From a checkpoint of a small masked image model.
Model: 32-pixel images, encoder norm layernorm, encoder patch size [4, 4], encoder layers 10, encoder width 128.
Data: 97085 training examples, 4.7 epochs.
Rows from block 5 of the encoder of a small masked image model, named by matrix and row number. Rows with one number belong to one neuron. Each number is 500 + 25 x the weight over its row's rms, rounded and kept within 0 to 999. All counts start at 0. Numbers have three digits each.
After each neuron's rows are labels from the 100 images, of 14976, where the neuron reaches its largest size: "colour at peak" is the nearest of a few named colours to the mean colour under the peak. Only what is clearly more common there than usual is listed. The data: microscope photos of single blood and bone marrow cells. In brackets: how many of the 100.
# gate: MLP gate (encoder.blocks.5.mlp.gate.weight, 336x128), inputs 0-127
# fc1: MLP up (encoder.blocks.5.mlp.fc1.weight, 336x128), inputs 0-127
# fc2: MLP down (encoder.blocks.5.mlp.fc2.weight, 128x336, transposed), outputs 0-127

gate.161:511416513515470530501478531503543491480490507483505548479547497473528509506489510522496487500458493565505494501533505484530490475484508530459528492507461513524470527505550455496469489475507499524500518516507499483547490523515532479491560524493497479500497482537493461484485513519480477497508540503518492506500434509494530515465471487513491493514477508550507509543472463473514477486515
fc1.161:508495485495505510501481541510497486529459498519509515497507483468522557551463538524487473517462527536507519520503437493502463478438456490448499500474515522530504472513478530520469505520498481512540486496487474506505532508487462541517532447529491517453522514512525475503494531504480467480523510484448452504505482525544549498493504484498497491476467478498467517518487506486497520489503
fc2.161:519531481514459460554536505492501508493512513502488522526471548485490505484537542526514483556518517507516464480538476464504457492507519512499471473507504481495470474521483449519484489458484509509548498498485473473458500495525498474548530501486468493545527508544510443525526456499510541456505508511523454494491517491492482479489463491459497488515486531510503462490462514493486499502486
colour at peak: purple (96)

gate.296:487492474518491485505479513477492499485458491500500526508502534528477514518478505485558509528540458526489497501481504492513495505520526506516458489561459502467498473529509476523530510486507553490533515508490501496539482488515494500468532440490475454494491550529502508478480456505514498469490498485489481498506499481505541485506489470553513488505509486505505516529572580454519465471485
fc1.296:497496545494517558471498481485528506528542539515493467508497448491522488453528494506469491523455525483485501508508509528461505490487480482475545523440502496521501489484500519480485479493506468527463469505526501494455537483498508516531464548526504555506510465479489513521518510511492503548504484500540538492480534516505468498471528511470475508502498518497508479489432459510462529522501
fc2.296:507535469520484511489512489459513476480493540496544484499486523490472489513522474528487507508500537469522482476512489491486499504487506536512526524509502422511510447539461499503501482541508463508490530538490458508503489482475522481469501473512522511504490439521469509518541469514441513552489450511470490520541473487533520493531496529513524484511527493513551539534514516495523487474511
colour at peak: white (79)

gate.229:485511454475511478505469506497469497534460486509532527510519541508500525525495489498494512463532490515483525512503466492511521532519441511489516485467560496494506478473519474530513486532463492483510509530511490503491475549517510484459471495490475536491497497523440460532493477482499472494498517511489516526452485457428489533507495510537527510530551476514512478480558528525496486508493
fc1.229:496476544499477536468529477503522486461530504466462471445483463536516481515502501485501466563488513512506495467518550491481514528498557492507527487562472506500493532504513539505482520476496495544509498478464519480529514479484450532515498541509549495522493520506519557491500505499508514511483478517496473495523466481530492478500486495506478514486449531493467477494479488470509525462470
fc2.229:508516481480532483526505482507497544539461525503462468470530510520493472509462494514476497559542469514482474513510548492532464484470499495474491492478485523502511543484454514487534508478514474505520537507517537479542465509445523520537452517500496479491536536519493507513500473463490497496519494494504502503507525432496478517464498548498513487528490485495498506493527452454533517519477
colour at peak: purple (90)

gate.115:514483518472510443492517517487534481470491478477493486521495504487463539473507483482512459538485481532483480495473499526500532484492497518487490483503491496476528454528531531547487522491497482498508510460499521534497501503489506472507519514505463520533535456500526507535520495526522484500510501514491513487479615449551507522485496488490506530513477479485480514500450522560470500508467
fc1.115:475504487483464522484491477514482479514494487491532478486498520544515525534499481532507572510494468510461493549501491493453464543502505509497509566513478529449527500477520480493478552526497488524502496507486474500463482487501505503462475517504495500478502524502450502500503523477488573497493474478479487497500446519451494501506478544473504554514483514499508483529535508470498502472546
fc2.115:517551475500492490480504506504493528472501545479533479513478502498551488515487452500545505523465515467476534502492480462507496469492488556518486566494480499537530488518479496492472500550491534469516543500492517505516515532479539495460469505502493489466523506474513524498528494495503547473505476503511471492566516481539527484494542484498519481536473549480493490517507515536458528507484
colour at peak: blue (53); purple (47)

gate.170:503466470504527481463535551529500480533484484510553567505505501542491488509467473524474473469503501502479528551506517490480488531528514509503473449546473541491530530508485516531506525481525503494457475449472506515467520452505519517514476543512476478472494535495514477497484499499530464523491480518502504518463509473548505463475507475484495523510541477481489513479516515507501462503494
fc1.170:505505450526497489450513510547515447502472507470526527539541497546451533523522503550503483462514528477465516540514485477447493506499481514520476493493492512478504495515485514522468506479555527475510530456458497515502506500504475510493476497548511529505494514521495512491518529476445502518516490477489499512489570475545466505502496474483500496545519495525475505482461501469514486494479
fc2.170:503490501463488518501457476485490516416510540472468520509525469519468465521460478490515556468447510496503516483511466455573526498465521503518508517483510481455493517522511520499470532520495483494490515502478497483487463522500534518507513481495518498467496453443453524459521513482490548533502507498476491512512529500488479508511506485547469494494482521516523502520491497505516519511530
colour at peak: black (34); blue (28)

gate.258:503513467507506481495439502510543481465509490463540528499506530499490522496525534475520494486498504483496497479511523495468534492483521495478489475468521450552542510531466516528481472479508479506484502532521502491439504519540530512526507492507511566470497489483467473513562512517469460470500494499487518471487574492543513524480507494497447502511537478497498500512527503505473507524472
fc1.258:496538477538512492503448487494549508494510531478517497526526522469497489499507501459453504491523522479500483489525480495503527474481501476470480489493506496498457472501456506517529465486545485493492511532539550477497480496527488524499507535469507532480502518471533541462521501503474445475496497514487503521496576485527497498458531488537432500509536554481492494479535498489486484516470
fc2.258:486524485482475512474539505494483501530478521504510520529534519514485489526502476498495531482544523503503552485489451508483514478527482480470462499449510525477473483505496481491458483501515519518495495491450535516453514497555445508464501459488536490481452493477539471473510513549495474519501529533522483475477471512498512484501472467474469458480460529502503481466461487500471510468523
colour at peak: blue (84)

gate.225:461517527478478486510496487462511479505514513518530488474482521499492486501463516506496517498483480447546459499472487498493467502540472476522514535473501465417472508529505557515468471503498478501550520468501477514459496520497479501500563476523502477505501529442532477533493486504502504443513519518496542476508498521488459514482490512507510515483474522520513511492540503525521536540515
fc1.225:452548504519478474462512549510468519552502466496496539494528488481511494471525469522514528535473493480444498502515511483507524527504456511465500508462483535499531508502512498494489481452490491533539506501496458449451459507499500538497495513502482525514506519486490519502495517516502506488520531452557525481472529517514483479454476526507507540529522537470500508510459487513533493524485
fc2.225:508483531508523508469512489537486517478495508502508500540502500509486519502496504514494492474535492504522488479482563495526495505510554494495513471537475488539483523460515490501469492518471505519534493453484488494459535490538473493506492489522478483461488495489478473478476536480565504446477526546539497531484493498459503453561484473476537472559527495506484507531497473464477496499538
colour at peak: grey (74)

gate.124:484519491514520529487507482518495484517498540461490485514512529516528475502486524526501499481482547466530539523486455496465474506477450546513519466521502517523490497532455526487516501507532438462529510459517525509502458525536489524459494483455494518433513486513498479499503542491486519515499511505507467479489550575508486486504519499508467535514533489504471482509468486515503493480479
fc1.124:480481509479457494534484498490529509480540464547472471459486465511480511474516465459509504498517481508504484494524550499525517478504518496482489498455481454524473490481504476518519527502476553522500515528502494480508526524452471480540529491526489504530455533485477543523494466514482471503546489505492531520513447462519510511476501547489508496465457461536536515517528484483501514508529
fc2.124:484471474510502493494531500512474512557505491481570490472469518524527510476504517533538518451565506464512511528476494525482432532483529514490514517560515560523473477509512540516498499476529481523475507439521490506508518500490499509464468522525487494506523530538509478540506492515519463516473505509516462463486499494482503481502485509453505497518474518494479494464508505524510481493511
colour at peak: black (44); blue (33)

gate.309:502494467474485514515478475473522457480509536539509509512465496478502494475531480506485484534458455490525504540525489513495467516475452519491547478554523494471521485488515519484486467531497497537484487491468498513449502515487518513536516523496546507510533557529530525481488491477537487508490475484523496465470452507495464488487484476485493533539458489514504526557516458525509526519515
fc1.309:465513563493523523512497524456508524490553495517514512488535479533488491516533490506499515433516503482523510460513508479487517492472467530510531474537480492481484477498507499492468487517512481511559485477501478513511472536484474472475494523442488497476473526481544445492467497524494464529493516467473523492479482494480520542451499522455532482498516484537513528519509518487474472535491
fc2.309:517496538496523520513457482502487461468510488490505498513434487500501465455483502473484454495492474536500452490540506498539511500546531487482479485514525514497501475461510492495441508480517533505456460496503489490519459504462491509515500503493499486449504502533515506466531508482582497481492487469496523488502561497518471487505514491473493492462571507499511535486500485482524475500516
colour at peak: grey (65)

gate.235:502480475561493521495494523534492540503462477508495493463491494536509506509507496505503485521502502499511536477513527496507506482510468538492527440511489548517555510508456535524506453418530513502499484461506490474518512518500448515513539476493474518490497537492507473510468480476484482518520483525432531521498508525477494526537525502479510488477489498479500462525517526460518467500462
fc1.235:521510469534498529481539528533488524509471492515495495460515498535546507483500476493498485523493472500508560462495524516456509462502482497491532478531493517473548536508471537531483466434556482498502462480519493500534511499480471519497519513500478498479496565453524479518479487502491494534511436508484523522495514496479506526533517499447512463499493476482506484495492505494528497500450
fc2.235:497514497456469543460542498503505457509482505516532525470508533501515496516463508537475495510468500464486453498477481491463539484480478501544539518522539508523488482532535509471499425550470468514519443523537504507517484486528535510477512501466526461520479491513493500492515468520471521518504501497495465488512506457527526500499484512529477488519493494539496511478479500480538551504507
colour at peak: pink (71)

gate.59:496501532472497477522510517489556508517500512486532499520503442542517484444471520503483453500482491539518471485482517519468524474529515464493530507500533517461480504571472483508511497470515464514489521447504464500456500503539510536480526485513495484473535485517502497513451503510494524504457484516466500519495477466536543502496500469510488526474506513475477510498540506540552525500507
fc1.59:497489520498522526473484510514481475518547554533497521493518446556482463476462517466466474518505513501538464528516515522441529513515480454470516528492541536441466482525473515507488497523517490504484532459480484512489487487509494536481534468475495483470491495516527510527512504514454518542515496476532485501477477473498498509510510495499452485510539502480479483507526491527492538474529
fc2.59:526507477525539499521476514488523510485510499528464501507470488506528484511497477486488540520458508535501452504481468458519482508495516472502497471470436497461486527497470478508459479521500503527532525470522548492479491484481440488518527553472516531526475486464495525482459526516555510483542470507506521516522527517499475501550491513472512502504480523476465524461494501494548501477478
colour at peak: black (80)

gate.5:525523534467486499498518557506477546485538493542491498501496515483495465487484468495498527402512477469515498456479495482492539514488495518492500483484493497543527481530509511471501483536485556498488492506516470433548480534474531501463460507484500513494482542509521498505515512497479487516485498494498493490507528473476486472461483509535497554524480500525501470482514507529507552492482
fc1.5:531517518510477488471499537497456535504543523474504488506524474511475502464538516514517522432531527506488489496495486470527556515509518548462492482527473514476542528536471511504470495508521520483499531531528488476492490517516502489448494503446504500519464516496538483489514502518500468506512516532497482517504505539501481491476482552508473520501458505491497463562498462492481504441471
fc2.5:513499495467492513528523483511491528489499502506491470477502527480482508501462483478519551515489464500474502518489449495475479451468525511409482509480457517504493485535528509461518554474496518491488527523488452465509529515525487497496470495530483490536498526508513512496586490461492465507485532502508505495476509485507509479482500526522486508511430481491526495474531496505541470474505
colour at peak: blue (26)

gate.37:515500509467514479529546495464471519464472483457502516485477494487511505485498490507546452482486522496538446481497517530526540480475465456462529496447500496513544454495464530494500507468479495487507535470504514534541518484487536483539505496497491538509515502487504490507520503496516441530517509549488520506485537461504517509473542527515449520486476512504487481533490515496482546509483
fc1.37:503506510489504488544540506480506511484484492455490533482501500487505505491512502507522488482489535514520440501524510525493495486473476454464557514457499520501541428502477530500499490456470485512463522449501516514533534502484483464532502516523489542487507474490524507533479533496493467490485498516509542502503565455532533538507500512511447504497463538522498489525480503494486518489452
fc2.37:532535500475521509495498504500520478502503498499479508484475501498505483515476445445502510509549510511475491491459519540511539486515464472446483475518520488493541571477457510482554497459512521530462477505504528459490517499536447502513517489502522498521454487559499508499487519493500449504498507489498509508481466506478472483454478527511476489491478486523498496470489509453503463529468
colour at peak: purple (52)

gate.233:493454502495476499488510487537507498481504507528501522557473484528501486463464514487493523547518470510493515497485517498495488520460501526535532506514527507562448480482536496503480499514514494500474492465491512493518472520459498515484518528535515524511490478481442514523483527464509538510474471500522529493504496462498513505516514486481452459472560462537521532503528461466481467549537
fc1.233:517485530454517503494527508482496491504468521481443535520477537476505479486475506465477541500522508491471558474457540522516486480480481502483520470480487533537531479536515487509497526520495521520464471520494502497499520470479493481477525514515524526475522553510493497471535461477495472480500499499497503499569521471484451486481491483548469505478511471550532507497503493558485526474513
fc2.233:502503474528523512465493467511479480498497521491509536561466488511529482503515543474488509476508512519523529479475559510508456507459492540578521510527550504538495516523521483506451482488471486500519519474473559492490506511507519505488512507487513523486521502472486473520484491513498536493526516456472465500533477513504511485467526464479504528458503515488501530500463467501439472498485
colour at peak: purple (59); blue (35)

gate.249:471519462547494515476466525499471476503482531470573538463456496497506442519469482479489521453491489480486518506501507480490467517527476513490450488510497540502487495479495514510494506483484502497527483531463498496527486513516512504482536515519456464494504501522517535495523474499541516491536539470541505502458488520572499504503517499529540479522498500490482534433497486526503481490491
fc1.249:495499553485513476514517521506478487490518512450514451470506509523517494485519507471525502515480530466523489501465473476497525488471461481484475468507501461495461463504555516503525537483552484511499488525506506483483511518497501469498505493519466504480440534496517462547554518487505509539529505529481495540510480496488474493535480530486535523495515544494494427493520514469520499449511
fc2.249:529510435482513468481500485480513479480448458505509472467466509521541498496503535519500507451504508523504493509503476506551519489515484480563512519522462448485485456519497523524475506500532479482516511541510520491500466494499483534520478502505466502540541523506482524506490495528498506530507470522473494526493457505540515478530505512502502467459568525478490480510551508502537500479532
colour at peak: pink (80)

gate.316:492484495469530509507484508528530469493460530501492529483488464491504496503494508518506540542511495520495545465533522515526486480500476528482500546493532509555455464493516518454504483498472486506489485477497490492541512474442466512483480536500528548524507496536505456502544434501492541451491531486464498496516512471505499541509503462546485478480480466506536514475522490522498517517494
fc1.316:508505518523483467500510504467492530502532493466522486524518516508487519479499477487517470455486517472523433532472483486458492518489542475523505498472458494457538520483482474536499523520523475506508510541505510505447499478555539494512514447495505468498503487465487561512468557508503493521508470501525511514504482532501534448473500532460510532514512520513460472537486513485505491488506
fc2.316:518480493505476493488496505448510478543520453502509489513477455537527459486499471516479509542505507531491475516517464552464509520535487487507507486537496477474500450511489492444545517469529458468497475510495481507530482533467523517470526544517485509472469517527477493489513493476512522533489528471525467473478531503534523501488554504517476505535520512513538540467492490493484540492493
colour at peak: grey (56)

gate.323:504501495513479498569501470503542537511510481490525519499507509536493454522496486484523475521475488510518500506526489492536477490465451523463501514498495481480450502511466500500465549504541540484493507488516489462547543489514466469501468505468550532520478491434521492484523481517531546497482509493481536496505510495496494526508489556502537453522517533495495493456485519490501512490454
fc1.323:493489501522529504458485542513496429465482496510487457493470501487489540486503520492465520524540507527492490495487493511443512492518511510548528482469528525508540467504503518486526481484485477522485516510479503519478481481476538518532522483523481461495521538531457492489483528486488443514525481500502474481511457534516496481511515467483472532463490495522498483552509453567528525510501
fc2.323:489487495479447498499492509495520580468529495506501437471502510477538511483509517468487532487509486491515501519527496438458489510488543449504496459472476505527501481505500523532466471477475508496498507502507558504509491480503515506492495479493521519478500534524522532447490478512453515521488497528488478491502475528521516547501543499469488460501541483559524518514474489539486522515520
colour at peak: purple (64)

gate.241:483467517535499480465491471513541487464509509487491486498504484524509508501537539509512545506468495453510533446487474491482493488520524456459526518510514515522514507480546523464501448517555475540460499526487520475503463524499482531537523511515488529501525547510512470462530512495496511518485499468539486521514547474499518455508505499497449517490536518462490495513511453502463493521494
fc1.241:492537485453501502499529520507458528507524508543503501502489515483518460454471498495513498502509485494505464535481517494474523528467505528507511542493494480463466504552503474523501558485498503494537504497550491488468573494489535480487465496492491474519462493524481494510468486510534485510483481548498504452493494519483461523496489522502488491549448475515490465479483571516534504479500
fc2.241:514480504521483489481503510462444506520513525483524484531487489491452521519510482482487498519551477498526519502493492511498456457506486495481523494515500507527493495421473521521476491492505459508485575544504515471481540497484484511510496485541540498505466505459529508450486474475515487425491494456544534508506491510486518501503468537497460481502484538479481517502502499500457501523511
colour at peak: grey (48)

gate.0:488495512480516508490536462492500478477528495466567493483518480513503472492539520542522518513514506509504488505514495512504500520469507533485522499434484544435532473527426481510518518497477486504508481518499477531485519493522494500488460502468524510537463507474577512472501516496487509515500452511515513459497524516520527487499489532488460473517496521484500464543497538527497516458526
fc1.0:508506547471493506499501492458481505539490474503485439513526508478488480486495500486513480461509487534502495467477477499475514487469525491533458488539471470494539476556490548477555515495502537501513484472508479519516535484507525470436475498523511489497482502485494436531478503520521489502513503489488499464533540570531478468493508522482500506525454501553496485485491508520495521524510
fc2.0:494533546505489508549498561482507509481493483488477457510501495491491487490525487465516449486450486477512488524475520512504496481521565524486465470556505462470494517511500514488529530464490522494507466494555466504543480521531481504553479510479487501494483476528494515518488483522530466514523516536484527538539502488462481553514497516533499510550488492508499494510510447497489487489486
colour at peak: grey (46)

gate.234:491510472532491504469527525471480478507516484518487500461533531509513501500469476450504494497495523472550527448466524531487527521508534487470471518485493484497524506511528459516513532493496460517500457508509512506481519499543482462480535527486514470474536503492528549496513487480512481485519492487512528499507506479514504496518514450557452553475482455548487501503542489560478478492482
fc1.234:532506496501516493546500503504480515497507543528513484498515503462498446483471499422492482482515532460505551496517469529532472511525555531485500463459488500494553494493493481486465491479527490509509475526507503502491526512557513447518491511481528489521500467472554525432498484518504488486514523497520515507525528494492502499482514450483450521512469501507513486540499504517499518487458
fc2.234:500526514455500482521488475500486473495476481512504521484536522508435497487499514526515479489552497522504487521513482488448516497514459502455496458468444547457467456498496500505532515544468535490498484503532520464487505491527515514520504473506551511496460538489518462483518513480499428499510516517509472477449524499535499488508492504504469467495485469480501460510509478457484500523504
colour at peak: blue (51); black (37)

gate.169:486514514517485555481498544494469527534474565480495505484516463518490485509462502495471542519471520461544523521489459486469513483508470510506519506485476513495492506555481517486488513544496492516511504497497490533472446522541491480465474475495491508459538481515460509509523523485472542521503489473515512458506496525490540525524504544512489522500494495528528481490442497499472489485434
fc1.169:486525512509469565473485533510485539531502554489532519537517463550507431528465489521481531519464506489488478505508490495482533497507489507552471519494498531463482517509489478476472503516539467505506506472500502502481491476527469491468483476492523524472496509499489511522477536474496533476537496465498500460487519522520524487494517507516480524527504489520526469511413525485488472500460
fc2.169:503510542479517514511527459473487499466497530513500490505462504454484516476527497494546536479464487495491497451517498472504509517506474505492539480524469460471489539496501468488502498562458527483493527485504524506468508475568478494533503525521494507503488491515498520445487496489477513458520420485523528493535507494444506509489533508489498466484482497539515518535540520511511524528509
colour at peak: blue (32)

gate.52:508478531479547467544471503532501478504556510489516488466486500502465504453500480546514463517530517489523485521513477481497526546469498516462469540547443463482517523468478507487515508511462495456502460545508494476514535499572493452490513514505487488511474473494490478512466494508515512495497554518534501504483510488504496531503549497521489488478495500537485492508499492482470466510527
fc1.52:496503485526458532491516475467512521568440499498482520514519455511481491572535507491491524512457511488476502511508541518500483451500485517519539483480563542482477522521544511504458455511539498528498509475511535486498456471441493515482495490473521519496524502510499489479538485498522502510511449480497517514513475485489513475516467504480475505519505483458513494497491515520513538508475
fc2.52:504501494526563511481524541486508524535487509496481559508500441496448531463547519515479488524518523517505523502555489519536507506507446510514467512542535487508480510510539519520505477453493483480506464479491481522493490491500491474463497489511469463529503504554500461508503456483502521507505490526516508504476458543539476476481520516486522514503492531468499533507511508542502485476533
colour at peak: purple (80)

gate.21:464525459499472501452499532497503498521512504507469485470541460476512494520514558468532549507519491524524468510547459488531440529534453482518546543509509497490465531483497534524514500486499460501499513474556488489471476507500484486507469491465537476515527491484507492508490483469504526500484491510501518497475494470467521498565475489523509496534521524497471454517499495511505506495537
fc1.21:494528495514451501452507524510513483492506483530492500486527427482471541545503507486532517480525482512514459494559474487489467504540476501519501501476546520465487482486517502498538493484522489481481503542492492499498509517521459475473469481486485494495510516529516525496483464480502514471511491539514526496466480491448501506568430502528513513512535511534489501501512477524524465557505
fc2.21:532488478521471481522497478514478500507451516510546498468478497513565507507524501513477483485479450466487502481486498514480461504490509520519510482475510451526494475470446519489505492483538523507538475501523526489474493489516498504520503526447510504515553532488519529517487514481483506482499522441469526498484528468479502482457481428441462485500511488501504523546505487507514518460467
colour at peak: grey (55)

gate.2:521528487508508485511475493500508499479473467531454534510477525472496504542463478499519524415497538474499490488467528482491441496498472532458520507539530463522518553537484515515506478513476489477506520520477473552498562474526493519480519484491550494484517504498503493488491495460531483472507520542495496512496496440471501515499529507479506501489496487509507500470554520479470497507514
fc1.2:480498496500508536505538507477480504539497534447538467491517502533498501452544515522479471573482487527514500516510467536546555504505533461539479490480486527479482467445497476477478521496516488520507487496508523444503423517473504481517474501504494507538469505500508512524510508520480528530491476468494499497493491541507492475476477499505498482520516524505470499528447497507506490467521
fc2.2:510494521522558535491514467488570518478490529489501519492497474505498471515482500493497495537550506507510517484466529488499508504520554469485531527498443505440523540541506466527506498498501509511500520470503460473454488476515536507535507469535463501478504464475495484523545536494544473498495492527477463466513528533472497460496515529527469492494499487494486499477500471513520472471522
colour at peak: purple (50)

gate.51:490509518510513459547497548526529486522491555490480484474494500513500534493515483480508529569515527498486542494506471512522504487470512474507505543476467534526486494508494487481470491499503461516479493515574508448487480491508490484508493543501470547518478521503480509460498507488511474499512511492493472536520517484464489500483486504473479538481516500500467516479512438508433492498432
fc1.51:490486489503496530508480494478495516468537487481513510461464477500547483490519496515509502468479492499527463526518539511458463535500508542511507456496564482445519480513457497508496497468464501475509511518463493547479540518531508509503471495481490478488444500519551540519485496501519494486505521516523518464502451472549509557488535523507501456500483501504467511512540523518479490476521
fc2.51:507505521487491488476515487502498494509510496493494513475486517490538499489528509476477509570497538493520511499527469524485525497501467451482521484470474522590506492504485486459438530494506445484492506533502518472477510496486545494478494491548528462480501535506514507492527494473474487524528505507496529448497483516507532431516517478492474496457499516538504503495444522527473484523525
colour at peak: white (48)

gate.293:505482524508560454488528509472507479469540487514483488494490481530518466505510502488513496455525496470526533491485451517519485482497488485528540516488510479564507494496461513517429512509484474522518463516516497499502507495479511518490451535501482450467467525494504487482530499491491501531484492487491556488474493542531509471484495498517445495497484464526500500522549495478547501478555
fc1.293:501496473502515460496538505444501491500532488507496526503517498481529453472502495511478474472528494465519498504501497509503486536492514493545494574477467516562517484497471457539474559516442478504520461498493505494506491545479506560483461520488488470484481484499511488475501493509458503512487481516501510518502479522497534445503523490521517501465469448525498467542523510480509503484526
fc2.293:506478477492508501482517511486499551530533503488502488502487491523514483505539509552472527463475515481506499490488523483440477499505476485535479474528489481532491531532476482472522487528475520502526494474477511501492485474464487526546485462500530490493522480521485526503484466512497489548501437479485496499512438527503491461492502504463534514568475530489494475506485563545464503547504
colour at peak: black (59); blue (35)

gate.101:476487511476503516480483451478466524470500495522484499490481544504497539542531553506516485478496466524479487484447509484549502518471521483503488494499481477538460491510464499540530536544498518506530490480514474537449453514499564507495475509503481500527479492512506478498509497485493505484493511498457476533471563503500515471566526448519510540509485515492509510501462510507491516482517
fc1.101:508520495527492453548512539468509506544442502479512449482502474527521518452489485530509490464476514497519493525481472519481487473498534501537494512482486478448534508477519514508471489462467485499500515498463562503494536493506506510499523495517514537504492522466443541530462515486487525522501508514527502500500442466492481527453482563489528491535511490521495483520531499499499493478497
fc2.101:500467522515504506491501510530486450525552496495495553519448436508494551472491517488511484519485473481502511503455506454477524523550531492497509539516542537519549458511503517472533502524510512477508524493513495479491505490480494495512481501495499500475506466517478498522498487457531474461509533489445486532533517509486507525487478486490515469505543560499512527539542504500542503506494
colour at peak: grey (72)

gate.246:466483512515503471466473514485476516514459486497493521516541516469523513531486503469524502524538487532493510464520436493491472500513534521516497509527492499510466459526519518503502471500518502459536500525509495446482507497506507513510511483510533498480503473515512512493478508493505454455530551509463473494528436477500520487501504451546476459501499526504527520542527569508516449522515
fc1.246:490530471474477528501521479498498493497504522470524503470491481531479510471486525480464524500478502485499480522485526551496547485505456480511509530506527502480534507512505496477522497523499453505472496457473475517522523480505483501499490508530496508518504496481490523511503492524492533537476454496547525485470619486503439498491515548450477508524473510517477471466477506491466527504487
fc2.246:482512530518528517504476479435501500549454506502526515492493499503442510528534510505491507484477503510473530494484495503488518493533507540496511522495490533486531494528507511499544516538487525456467466513499488505528482458518531537463523466512544516475517488501453478533472524509485483516482527496468501508532470523555527498525548533513530510506507519518531569530514487458506490510519
colour at peak: white (100)

gate.330:501491487533541521489533476499508477491543556483554515501523488514478520501450526513537512535491529501502484534501523503533450471498505545494467450508423500504532548510511489503508492497469469477544502483516479478523495504475518504533489550474473484486501486517516509509523490506511487507547475479510464476491510491474501470500515528497492482487553466513520495522438496476511491489458
fc1.330:510468485489475486484498546504558515535490515517489504505452522502516504466518492493471495496510496503516531478473474505480536475496507494514504542511483502581510519514561462519488484507495464503476501519505507481517482499478490495472497501546517509485489477522436488553515516453459504509518521498505530525477429529468504498476461510531526508493478518490506506459567468498503478506522
fc2.330:535518477481446542516523525517514497493528469492476484514463478511498487516546487495503475511485477515530504477516466521501499519539470533507458516500469483471548495489472482509498488452478490502532487498524483522521477519540464513511484521475527492517463492522511527485505499510489481496499538517488525516489524503526443510509424533503479483559527511485499506555460464484484481446529
colour at peak: grey (50)